config.yaml
gain_aug_db: 10
norm: "rmsnorm"
head_dim: 16
am_softmax_scale: 16
nesterov: true
warmup_steps: 1050
weight_decay: 0.05
Rows from block 2 of a small audio embedding model, named by matrix and row number. Rows with one number belong to one neuron. Each number is 500 + 40 x the weight over its row's rms, rounded and kept within 0 to 999. All counts start at 0. Numbers have three digits each.
After each neuron's rows are labels from the 100 clips, of 14976, where the neuron reaches its highest value: "top examples" is what is common among them. Only what is clearly more common there than usual is listed. The data: synthesized solo parts of chorales (CocoChorales).
# fc1: MLP up (model.blocks.2.mlp.fc1.weight, 480x160), inputs 0-79
# fc2: MLP down (model.blocks.2.mlp.fc2.weight, 160x480, transposed), outputs 0-79

fc1.130:514578516406494460496473494502550471507499467484499492494441539480552494527527449392509471511450559476496472539406485518415536519521541519564519445494463496478501529450558440479520490588479522521488487487516511542566468495503510500438519479
fc2.130:569511580435572524519530480550501490468505424502502435551459477499513534534526467443496429527488517473502479497433509519493538532519523486514514493493542505476544461504545471514517442527499557541544483533423473564595489533537605492543531521
top examples: trombone; note F4; note D#4

fc1.398:505547481430435495517497523508552507510485527503547609427482564471525471505448565492561447419536586449491492486506505496463436497446494544473535563475474497512496510498541454495489479426541477572531518510527527408486503494505512451452503526
fc2.398:508528474540514494506481548542475471542448506550501453493506488525508469474466485505498450528531415421442519467511543516615507544517399479491482481483481493495439483451417587501484561469492495508562454402462497485432484528485511466545463537
top examples: cello

fc1.444:446442474502522524534533521531525446528635505441434455536548433553536451477542563455512458494517545511488477481513476518469484502477522501492489538525528584486453509458541422572518456546519500503500471550534442482554543561505539535503476479
fc2.444:467512506471521589524532473531483480492583496516460494539451468485531511505520488571495489591468470491481490494507539504472558517501484486535526495522474472486554477485494535522489574574432573458500435497475453541472503516454517519435535477
top examples: tuba; note A3; note C#4

fc1.200:463498530517529438525564543519532458487613544451483511510545473497513479547487511508498486504599447538538516498545526514433480544499496459620472444481466481536496548543551566473496503550492526488504487422561456429532564466512433492458475489
fc2.200:479532593464486508512466505559458465543583523575550520576487478465455433490523503497510548499492468460473525537484454426495506482550463497611509495425520496480473526471532551566520534540535519543512529578455517489494562554529501533508520530
top examples: oboe; viola

fc1.408:458512462490470510500513470440499536452516485511543512543490577462412532507458470442541567512494537495478453481521490516481516492488541509480534479416509512477504471543544546462560443442478502557428557523551553560496552519463493435518508419
fc2.408:566490522514565554531512421510476566461475479537461509512428549579502488479565523495465471464487450499504554552455516567534509433515456511511454479532535509534507496521438566472519477576504487437457533407541502548514478490499444492414496502
top examples: oboe; viola

fc1.194:529456458520532450453521560547596527523490441524495494516472498562535549465511462518495510440528535521423512487570454441451471389527487445505536618454436449454474503502455482461476470496509470494472556544516480559508553538498454482457498482
fc2.194:432509548545522496461522540480437545505536516478505534524474510517486460515429471451484558490489437474531444506381613503594526536477562505495496476551531486478505485497520533541477508459512511482460524427495521460462463488471473475507520516
top examples: saxophone

fc1.298:484501484496458434511516510522482481563524524555523505464448416503529466486511512449498559503427552569453576466461463490448470474475511440436499509572457493422518550512460497444348473491487478502526543493578504470452402500469452465474540473
fc2.298:488482574536507437584443533509471493515525472563568525524455487510444504460536519573478611471428524509555500517505479511479515508484546473464523580597432463371571532483467531480507535492517503517505551489511455422486469477504486507516542469
top examples: saxophone; note D#4; note F4

fc1.312:598498574514513453494465512432517547526411503554516521497443484474560454464492475514605511468441436513503419582553487473500492521518527518569445456455508478571513541488434494435500498530442472470449596484477528571487517518485528521485562501
fc2.312:441457454458435547495519468594466555452492479504544510543487565496503530440506467431497551593496490447480548495476427462484434524490532479539504446466527570543503452462543454468479501450526512505490487468483540495498503463482461500481498523
top examples: bassoon; note G3; note D#3

fc1.219:474486505421574484468496485513479500529589523492449475476447459495539509507509463484524475567480506489481457533530483484439533546562544459585517504563471483471480519431537431459498553607453542507527424505550488529544506532500486501468540491
fc2.219:507527569441538474551534505560506497475508431523461554569454541536536529420547457483529374530512522446516522525456488461482574535500508438561509453409506473527550509498495500490460509566469552479545497464488425582564499463544485471534495498
top examples: trombone; viola

fc1.354:456506475448478495418508450505511496464494489510572506630548527436544506438510480495520516460444489501544489551549529419530511495570517537483479472506543457526502534434534534547516518514493531432524563497505555523435543489482520523401527467
fc2.354:519465576510530473503477459514429560528435513529519543534514463481437482410505525532493548490477450465490470521466543498554447489518433546445524444516561469491569519558560515446495447433492483535483444573496535495558520488531463595465527536
top examples: bassoon; note G#3

fc1.278:520536511489502442453488456472517524571560521545571497510484538521541570527535516436456494519555552549547485459451502480450575504541423512549558485421467514467482483447463430438439515446434564549512504533524549430536433509437401488518535582
fc2.278:541562567604506516498532436519480484484500460547478469487543444528526594549508530464468463486449415487499470515505567475539436484509501514500527465489454466562489495487466444506510494417541514453511559533483516460552463487485533516565559504
top examples: cello; note A#3; note C4

fc1.394:502505541472495504473493494549513516562498517505499482525556526520490558550574535472404512565430453514449476463500542481471525456452511516420560554388433586561468491503537470524527495554552521594525536498417452500583507517512537471486461456
fc2.394:475534470441458560400510526552536505555515473458528489514491457480429559523525522505474500507476470444402486470480573509474526465480536516447508483435474531464485490522467426488558511471437530574418460553511447463550483506473575429530530496
top examples: horn; note G#4; note A#4

fc1.447:491455524461540486437525574481499541440476480510488501506483501452521495445515503572521502472490515492439530520480466510539485452465521492588547538525496557566517553533520510492488436468520536457527456535555574480475525475432557446478409546
fc2.447:509544523446537550501522544558479535536494468521495415533499488496471492512508513550496534558463530536465519447432463496538467417456513473492449532507524498463498478452416508535503508490520518514490515447452479469496458501417585419492493513
top examples: tuba; note G#3; note A3

fc1.335:495460489510511491449521482592509555538599477440500550458526548502417517509574539463430514494512519449378552464567458501496454472433485539494485481447534511509470495543485443550443514515476508480503521458454449479481470445457489453442457478
fc2.335:573553498469520500517467504532539498456551438511434453561514462495470517474440469503472475493483430508512497538452624506499507497444468515517484477484548477574496490515500514513470485538514534439514470520485484441470491489494566462578494537
top examples: tuba; note C#4; note B3

fc1.411:425558514467538455494441526504497491523551490454456517447448580467492504465517462483494522471453467519493497558523514449463551440435507528487468452480530492531458472417515476582471468507450444473436476519571545446413424511508470479459449489
fc2.411:463518517547493502532361506502483501509541472440454562449487542476491491538516437522476513522458480547485525528437554500475508474458534518448464425505504493586456487544491533513494489569435436466535489524524553411434401470428474518534454516
top examples: clarinet; note C#4; note D4

fc1.453:442499475501535464459480460435535533418571529537513537543473493510546484526445517402564568485526502502442516501575457496515508507490527494533475449456459524507487521489521522495512522522469453469384526443491527495430470488506493507500495540
fc2.453:495417472498549439450508483464443464498596536503527508511535560568537441516490534541534570478542519514530508492527448480519516522528527460569474544540516527485452508521570553511559492566507482523422472440536579493522490472473546483508553505
top examples: oboe; note C#5; note B4

fc1.42:479424492500500516485481497450479530451508550528540526505528459375493443509492481490489488446499471494521527478463503500483486518461566508553520552477501483462494497513449429493519567483479496505436438545560522487505472503495530521469437464
fc2.42:555410522479483467460516506461435508461481518523534512515559452470542440505414500488471478422484522470519538441424514486456474519479536490504540491426510407489537514524472501540502562508431557554451485459512576454481485524500495509508494568
top examples: violin; note F#5

fc1.242:449421460516499517561522513483538489543479528458468438530488538459455485520509474477449534489440406500465501529443425501530439510524486453436544496448463487507538463475481575556517448429466521454536435491536514456505496501544464474513492512
fc2.242:518549464524446571510461509578488436543463501475501437468557416482498489505528467471568515472518480477446483508504431536517478443546476483426510462416475503490531429487426563434466447443416535452464464488522494528506519556527502581542487536
top examples: double bass

fc1.102:541547505477559516506452502523517446572464503545510534487478439495569503537443490501506462426455521478521464450484460526526507461486448508511471386491528433511470539511539550487519453464551502511518508507485452527558457462538417583481484518
fc2.102:441487415510426517555517515545551575463523490519499532494519524514510553525522456536527466536558571487529536447520473432507476466454465465473537493536456537530541457505449528496480533458531499494536513561478481554500470468485500459567479527
top examples: double bass

fc1.66:463529435440427521479529520524551460570497489479553536505532563486465529505476487474440536537528512556561479495464495440507514454519551521427535467486462552585518487464491523468444572507458499526511532458536545453416494527544535500461466521
fc2.66:555512473512565511497515516506464474486473439532484557483441531486503516452471525494547521522515489484529436521513529594545465484575557561576465466523507541501489529466431509518499523485401598401492526573544500485413542537550516460422472512
top examples: bassoon; note C4; note G#3

fc1.10:499506517495517459530521523531573569556468517522431461528522495521476513548518524558498522492503504530473503521552453495483595535419449521483535539496480427412542462399549528550502432547543448511488457456503509462527465579445543475520496446
fc2.10:500450469501485558497570523494469496507508488450526510459537539492511472530501518419505531550459467499532508608480492519565480431545523589457489436571518485553540517486490468461536475471468600462538565564536464508474583491542478494398462533
top examples: double bass

fc1.386:436520512460518469510500527482536504510457437556482501473467546554494553512571495395489500425489456581482552471512490499476482501454490505556531486418474563445442502420497493567439428438483476514487484539542521458519448505468397520506560410
fc2.386:489599515495424543598529524537496515502502455554509486468488499531504564541473520491478417515537536496477494519480563428481521458485435470512512466540444513505467502494452512537460482421501563489499536507471537467529477546495385514539618518
top examples: flute; note D#5; note F#5

fc1.176:496567526508454465514458496519514493532447488454492532559492550504471568537457510455450526429470442492473523515495501463482586456459466526453496517490427512538460505562586496521473532572537478539485493536535519515566491473554425535464477479
fc2.176:548547509503445513483421475486556528518474511454475555479568455429513546566440442583454486478443491536441469420528517511474486485489493447459490493515486506488378507466488428534473560606499416547474487464483468496573549506538516539477493468
top examples: horn; note C5; note A#4

fc1.137:514470494509491477478507484422585479576545498516486570523546498459524494551542526418425484528446513529515439462474493483413526451499447481498558518360523462514512510527526478416489518531498451568500483481573495498559435506483491487423505487
fc2.137:472591504539577524422455444520506424592545511570533504456484512466438517488500490474506475437487575545546485575455550483514486542539466564500573505371446454501518516505491512431478558431518535516493566506476508409569428499469516526524522502
top examples: cello; note A#3; note B3

fc1.150:523482532473450440482496538505465443531497549536527497444471433485519467461490472479529559527428524577467589473441452458456479451477502439445505540559447492404494563492482505431368483485479486504498533515579534460481448495445462476494511499
fc2.150:464521576547481468567496508537475463559505483556577547490453482558478482484553511554465592476497548499539492532491470542482525504478521458468497565573459446422584521492472555474487518498570503547538548490487452410508460482493464519452527472
top examples: saxophone; note D#4; note F4

fc1.186:441547504485518475510433548499496493478579475434470568435440534500539507489516439450481529481474427513436484527515544490460543465443523500501486491484494467509471482415500510594487465510466486444412424511565577476460440555503450496472470484
fc2.186:428518516526507492485389488519467445548554507458484572446497573482444489495546444518481519506472488536486514520420542472469542513461506521433492421536515513592511492518502528541476491533427467453501471570514554407444468482445502503483483532
top examples: clarinet; note C#4

fc1.27:609491458446517439522502521463432558500453490507510536537409436505501471464500502483573543621504448523508512525454476509492501539495527474543476450447550467538521537509514502454473574528443504512426522530541571443468486519477508519508497541
fc2.27:522473538469419517490473504546417515482485432488490470515492529476502520498491434501505501562536529568468522466477425459521433553516480544510510490470490529536466458516501543503438512480466551537462521517460528508510519463428521540545588471
top examples: viola; note D4

fc1.247:539460516489526455553499461453552501494466445427533506562533542437510409549442494533511506543480447510516525478561503461522475539464546574498507519491492461511518479524523557466531512567517526479499553496502529451457516566407500473560559505
fc2.247:575484529467533491450496425521438508441466545499459471456508530488562518442503446439459514491486462562476498545432429517518525500492593421493467478442455502484462473482489465514544578466562427513474560539557542449569528489535495474511481478
top examples: trumpet; saxophone

fc1.29:539509549431497484523506472506614475509520481478512487505464532473546526524517459413509449498402506452513490539446446490432560494502546480530516471481480522467450491443543419469489475558459543529493445504543483577528475534515516450429512498
fc2.29:546547576409536481533527485548530496486477442540470465563473534491493515549529495415468437576484500504509549504430505542469564520500533523529514480471550476478530509496538508490550450533455564549517501527422481539592499512557576461518505502
top examples: trombone; note D#4; note F4

fc1.217:498547540453469459510450478491532520501449466525512451443509565508527507540497476428463521414491465591486541455472468480428442536465425500581513508501487542501439506471487477541453474478534518493469468496500516460555470502497475543496569447
fc2.217:515586523474450531548475509489484541485468442627476476462453500512506550527481496480487429481532540517528487508484595447546599466533428501541515487532438523440465527484445566508484468431475569510561482481486525473509508572464442487591560492
top examples: flute; note D#5; note F#5

fc1.90:437518553566463488560461493502532512558576466433439565380523518450441467535531461489461484464472483481487475567473461536474562503514513518499484446495557461496474476554603537527523491523493444524556472511482503385477410509499484441419465490
fc2.90:511510527509478460481404486510495500528527475538481528450480499488487516487588503459461492482483487499539505523518520495462515491442441514510552441505558421541479449516463539540535468468526478545476515515488489483474477551466463492493416487
top examples: clarinet; note A#4; note G#4

fc1.8:425524528452502498485511532523443501453532501507455481495505533475538587450520509469485466441431531486487470481438593532462472454496549474559493434498525465469477447502516499490519489384525497461546517464437429441467512429511453507535528515
fc2.8:561538519521524537506499461490553458490496440510487480554437488513411527478550497528516441481557502514487466411528421535483498521498468543408502515530484445520484517505441545551507457542485561502502399430536401498518493476522544495482493484
top examples: viola

fc1.290:467391526500516511472494498483493560435462567535529544490531471427508462511489529477474510445497531496505558468439498471478480461479604519519513484447490473445503490460460413529520560471506526493462459509530510493538490525494488572505431485
fc2.290:576437531459492501492480543449429475507487472537554498575565422467515414491429506518488491405479504437509542458445531507430494509489520479529534510445518416485537512505450537518510558534466544526447470500525558477488541501508506494544538572
top examples: violin; note F#5; note C#5

fc1.286:546511468494466426435503505470561540505521485474448488537557531484467464511483489468474542557449585562539549597508486536484541469505614545468507516530468468454518499459540489488547490511493506513479492484656535385564478504492510437519565514
fc2.286:648504560476484501487574474537474514561488482483442495533604497496513511463498490489474607487458534496493506555545523596484538495511473553428567493516493498508544475452464490493477467514527538492456531466503418490564567500512526560466519488
top examples: trumpet; note D#5; note E5

fc1.123:459415460486507475492475457457499534455559554497520544474498559513533480513457534417492564446517528503415547481499515538492523463453583506549495524530500523514482529507521496475521462495410435470384488466554569556493488489521536518434423466
fc2.123:493386459535518481483500486465498467516512542471525491481567564557506417523492576512524535471579487516513511484530510520522536475534537512453483520585574493553418524492539526498582453570514482481501477527540556481504444471472584475555551488
top examples: oboe; note B4; note C#5

fc1.15:521494561461459531542480526486502410529428443506480438496515525473473506528504453490532482516387429515458465537426564459486413530566477502523518513450488492456482488469450498533445443512518530479522483485458473526500517488478484513526489503
fc2.15:470500425493519482408479495497400484499481533444535568485478518531531482490391472449483521468534548521485530482494493559519511545491585488461470502505559499464468528521525532485545535481460437548405510465576565439524487427506639477540560498
top examples: flute; note G5; note E5

fc1.226:535513553539548481453550517464471535531467485500410483479481520539566541492579434501485554506442548548481498503569480485477533449478542521491579550523464495473515486466473461488523490513591422437459508478476447538502507484525597472402519501
fc2.226:505583501518425462539498491465527484532524568447531518466498532436588463494504498453474531565450592504582454541435485490525505535551516548532507455509514464542520467449531496428468514486496483514464541524565515495390518515534471499560506559
top examples: saxophone; note B4

fc1.364:463547520478445479470490499520487558554444505466537508512523509517489521508481471467447504485469453487469502520451508499548508494473457543486460546501524520527414534542544525525455459568523490562466547489555596566568483530564494593485431495
fc2.364:592532568489447525495454465506520436510460493448542515500555451438496548487457524542441471444458522501495478454465517488464509466501527568461481484549536498511442484546498457491458529604504484552517457503496485497458613492543582492573478519
top examples: horn; note C5; note B4

fc1.151:443523436452463500512508530522534562450540475492463503556545536505512534547564508518477509552460477508410601485492436476464452508446497459518517563476508605539446497510486431453441546542491483449529426468459504470532501493432554429516481526
fc2.151:520508490502513552452445461552491564434534437474500484542480496504553489485525540509525469503527579488467577459509460520516479518443523468586462526445523507507531525526458543479422545526496552437550454486422509521484585521466510512593505532
top examples: tuba; note G#3; note G3

fc1.221:516500397470546423459523493497560445476492563522455448560526487465458450487510490521547461464482470496445462564514504515539485522548465465500549457490480523482534507465568532515502506474447568487447502550641536496505571511480489522475474515
fc2.221:525564514489488527504526492509499495508432462475472449517551455485534498460596446598580541484483558508492493524503518502478501435521454482480482451400505527515527442433547563539526486432490574458493523481520439482446588546559460529562418515
top examples: double bass

fc1.222:531518509533461509428512507467491462508518537528493459495503564516565569428540414482538580569374513541505536526457551529486520505468536498398532521401460571506579480489467400479520483484486508544471494430582535441531440507545515498488505503
fc2.222:579540500541505472475532471547500515529490516474496509449528571500460504484552487548444468541469510470538484518511529538450494476528468542466480506485522494490530464436446482457450440553454476546437450492494468505503518488492489531465501519
top examples: note D#5; flute

fc1.414:481488530452517436473542508473533493462489447499445516459505491469488508503498449415498548495463437538484516478472526492518465443472561466369548515450477509486419461492470476460543451488506478484503492519505494524499517487518554407466501468
fc2.414:513545437547404503488525491485585415490474466429544547480479503516562523464470389484458542499465553430560431479457448470463490510522556464542494526529461460545553555442498560459436487570542528447449440487493517515518423487502460529524571509
top examples: trombone

fc1.233:477413472512535486504474449470484507446579559518515553462482562536538475523473539430512581457495510519430538500501510549517537449469589507545497509517524536511470523527531487473528463494427423480408467449543574537494502500505522510462426474
fc2.233:500391457544519490490495481469503477515512541459524485468559559548507423533485586512532532472576491509500519477535501538520541469520541505451487519587573500562439521497526528496583450552512477483501485524553561492498439463474567481553555480
top examples: oboe; note B4; note C#5

fc1.457:462526418479452489451450497461549517519469512486514550466486575478464481470480471461416526562493486615557455516429460433497473455564552518470459502494443515521536515502509533486452580526469520525515544474552529459467571559574480482438471516
fc2.457:530534480538542519471474491445496508515548485503550543471438545523501485437486488526524516552530509504528424547516549569519502467583549559544455448516537517506487506515450522517455503441406575406513548525583496467412569544559493472499455539
top examples: bassoon; note A3; note C4

fc1.392:468502543475480539599436495504549514457473548529486504536551558537540527509565484525509485418453583526446525493523481465469482492464498500496480496549508538510492472498498525484507495518486436530554502564515477516501499530442454506572489406
fc2.392:508496540492539567530441460479570525512498510521452456475532574490526351596482473484512522532487502468469510539467556474554497488525532518531448503586551562524515480465490547562491428491478497430575501496467562556458483487502499504542448480
top examples: cello; note B3; note A3

fc1.75:499457457522497519500461546440551422507513536521520558501509496466497406454478462488537482392437523465510468437517525473513517526488504485535526503498503469501494520545512466536521518509516467539555458481603518526476456582487532552557495534
fc2.75:518455484455442516589458581458479526468520490530497484461558519528502464481409459479441485542431495499537553484429550514524459479537482453559501496443500435514448455500454544553519505513571535531534456503555579480510441501504505458507530519
top examples: violin; note C#5; note B4

fc1.244:482511483427484466480517511481499447526453543552529507488491507485517442511514525461484556480436500554518590484419492487497530442527561410420478502565456454397504497513432491453392537520525511542521478458573487482528425491465464510475512430
fc2.244:533458560521494478604482529496484482481565492557574529506466506507454491459523510530466613450459529498498485453508450563449496479453550444442519535571443439402561534509494517524491551456500468497508499521529459431519528485541511516540580478
top examples: saxophone; note G4; note A4

fc1.303:547526490477475505549521505493536482520514488476522542535470626540488469537509512503485487465493442491483512527471557479476510464490501555480457481474509504541479503493556505524545482555541477577540515523548567549543430475579453595484478514
fc2.303:526490577556477523498504448523556462566497481515513488576522457478550541463486439545500481476434516521519444479465596438563499485594519523472484505518525453475508464484487510480530503527522537487546525461450481521473560543522535515540543624
top examples: horn; note A#4; note C5

fc1.304:474467498433492524436484538492488543474551571502574450518505479387482484474423553512457454445504497493482553476465517453438511529440541486575500515517473517539472523509500455561498494480553452511439485499607603516465492540519495439492524479
fc2.304:489464541505508511544518475505408460515499479465497496487575482475493472485473533491429475513472460505493537538499453505487452512514505538450509506439479442435538441506502529515509559514434563557510514505576549457541520521528608533558428541
top examples: violin; note F#5; note E5

fc1.338:496513513482458450460482470442499557537555535554522545502507481496523550488510544404400454515419528505573461471496435485448517508495471454497576508381477447545512550479519489462464514455518497546501498524584536473558489496441478472428432526
fc2.338:482590498512536555410443441507521485561531490547525498500495505424445546514497476479536492441522542530504489579449550475533482516540437521480558547412444420466542489488495463426475559439516499526500570491504512500546441476426579542561537509
top examples: cello; note A#3; note C4

fc1.260:495496510510391560426454532506554527543501495455494513442510581474463480514454502507478471456581506467444506495513544537514485492508471460487514520486536497501454526455523472508455510466584429508481537515524524478518463456528448394541393482
fc2.260:440515512484558470537570487531461468440518490480563445462452540545506511547520524561467518479485516484526494584425500483475536443465499482461589482475435488479471496521486531573456563455500504477502509533505425520497498461567505516493435592
top examples: oboe; note A4

fc1.71:447488461459502447454469454479428526493518615521499520503508485442480509555500622417454504532472486491530485516508480480507504465489521520541497494454498395511443533479582474453504551420475491550470481452520549434535458484448465435441527519
fc2.71:499486554544515500426495439477449507514528499516596529451487472507487516450536498467469464463471481450480511548441486590481484533483522519552526509431480415503572501497472546512450510443487501534467532536542526479557462567512557461582462457
top examples: cello; note A3; note A#3

fc1.202:535527526524425515450462557472498510487540493434462592462550548522526544449541394495481523515435524464504562472497547529424467465448530494465523506527456560519502505478495461482490489469505478545465466483572487492523480531520529439474577475
fc2.202:605548542547536502471531514570414453559470553545505476500482476442488526464499538501493508535533473464493491517442545546518577545560470607492499496452479481498496473477448552505504529529468533537514499527486425460389550524495558535529451515
top examples: note D#5; flute

fc1.274:453551451505487555542505508492545525495551496487440535487506506498512542512492465501559488524533566534508489502521505456507483472431491566470527454588512529468494501460497524552505479496546531471516508507597515505482558539520464548466435453
fc2.274:537485469476581515455446492497497463481443457521506503511485494525427508459481505570547551442467505552443450454507500559482480492526460477506476451497446532450491472461430549535492484452543568497524430456490481537538467500546483506445482468
top examples: bassoon; note B3; note G3

fc1.214:499556548374511447537524519529560466507477502471491490484402508473582512474501478395513461502443552480530477555417501484472522510520551478543518496477482534454449492516552424462521457571417492499510488506567489553587473518513569484453505490
fc2.214:568566589436521491563494506519535504506486448519482424543513501491501501534525486421469448555465523474530536530438516513480562528511521517556496500484548479487531507520523508481543460525488598561519486592431485533549492482553603474547513500
top examples: trombone; note F4; note D4

fc1.64:493478503483481516461497521452514541437484562497518494528589508420516474482457522456479463410447506489513549465464481455464466479451546517550545509496520509448490521466462459513536573478531512455452502519572549504468488515491533596505446470
fc2.64:553406536482474539519485543490443489477489500535525508549545430455501443473444502497441511433455522469520516476426500502446481483471504501509514482443523424478505514532465521536526534520458554555468479466591559454484531537517534508555497542
top examples: violin; note F#5; note C#5

fc1.129:554561426418501486478543466526478514472529554462434464474490506484533445502572450542582516473463565454467514499500557487445506524497514535523466495445485509541549530491546448480562450532458570523534446515678499454508493549502429541530476437
fc2.129:484520468472500476480516470552504511431449505494435461425496558554505487469584478574501511460513497504477474537526496535480519509497510549524454455395542533501473497434545477506561537547479513537508519473521425517396550492513474507477449490
top examples: trumpet; note F#5; note D#5

fc1.283:512464532552499507485482457519545542516510468405475497549513528496513532494546553415480538493457451538506397412502505487491464538442502503414500519512491478461429520446532476532507514525573490480483474527532497562545526479545537478468484476
fc2.283:547527529469486492421483477514455575518423515482493522552456472467452572510487511510491483483511521513470489472505543531520453475469460464424533460457600513466521447565501488536417500449474482565485463527485528595519511478563526554535433486
top examples: horn; note A#4

fc1.346:478551523405511466470546490531559516475498483479492517514423512456573506510534446403528479511402523463554482518458510523444517488539547511522471502503468521490526508465533423452481449537469507499510505509516472552584456503533547470451475480
fc2.346:561581575424520497541508504547533496482458441495487434546486523510524524535514475413480400555479517449514525525433501527453576534501523525570493468474540469477517492516553495488538449524475547558518473542438483559584498487569559479525515500
top examples: trombone; note F4; note D#4

fc1.320:466548498475440468481492495524509531555472538471525506473482500499455540524446452467446522485467486502453497497460510501540496467473458547497497556475523496531446536564525529469507423588523474550491538506549564571564499534501426572492447516
fc2.320:574494549527436540491449455472503480510463502456545513500562466426504560500435512547446489475444501500466499415470529502490493471476540535436487488556533533474447485483523463509487549560500459553507442510466493463485623504541568539544461541
top examples: horn; note B4; note C5

fc1.13:522529543506554493480458501412526515440489528491523505532518490491503506552508532499573506394404515477472525491512474476537486423471600458557467477472517442483523531464544493554493421461525580404478504572476536453534517535483495477479450488
fc2.13:473463491504482570500546551518484532502492521540568476540411490495466547468492578530437461522498429487504492583502519487467542467449523486485461583515509483421502526615482475487547573483496518520498493424574451523460521435484558503537479501
top examples: violin; note F#5; note F5

fc1.190:484459504497486507509525446477429481442510523502495464526479472490488511531587512506472516471479456463452485564464557527480550536419517463491466396519529368501579476431523505536499489538484519446454549461498498562549516489594500476503425492
fc2.190:534510527521480513507523474533469438552543500488580493498483492503525490428528426475517531493461480490557518497447478480544525523546582565508500500462504533437552460563522499540485517503504567485529438500522514453488541521435539501489590500
top examples: double bass

fc1.267:555528522472495459455457517520555568544481505554516484531452590530542519498530472516533515458492532470551520527504496469403461488514532519511537602490393543447464530503492420549546559512537415518469491444616510521548513487549489445535533418
fc2.267:550545531572502520524506518527438458491521531454499448435501497502570397488489420472511505580494465462479437534488538486577533521507491494507424456453572461529482428448495556460502535555443517457553498523501473567488496494459493524542508504
top examples: trombone

fc1.34:486439453459471538497491483491435469449555521466456508477492501516570509482549529548540480509533462541453460476508493498452477484553535466509443541554499462478523546529466491508544548543532565454515488545524522430464582459511487498431512463
fc2.34:473495509469490480547436438522504535495502478473487500503523472447469495404580464524497575466491530479496563466466504489451540579538478496508451450490514456528532432448499502443450499514446430550497432539508539600481530548503447465507478441
top examples: viola

fc1.256:555405465530494425479545500465573560573543511514488551500530535530484457510535492498430583535532485494549473573538411458478532456516464539491500556478475483448535453436445464493513501594483503506490474543587524494526442534445540420550571453
fc2.256:606486539507506569482590479491458517501449506465457499492547492508511485529467504427452550525460496454516539604429548519518516498475532429413488470565500497553576502479489422472518485442542518490467582539533438484545502431513490493410456506
top examples: note D#5; flute

fc1.366:506435449466486491498525575541535545533462512440509481542481544494483542526524494511518558484509448470499541468450473547513476504445471504495588508457513484580428444487539482550479470524512434561462452553562496556437493504561465503450526449
fc2.366:543489493457530464546498504581525499415447469546463474505431550492431509422490478504494506478539505406556490492437545514543474525456466527535474421516569446496427481455472540449458545495457477533487469440509491473463498527499475532514494474
top examples: viola; note D4; note F4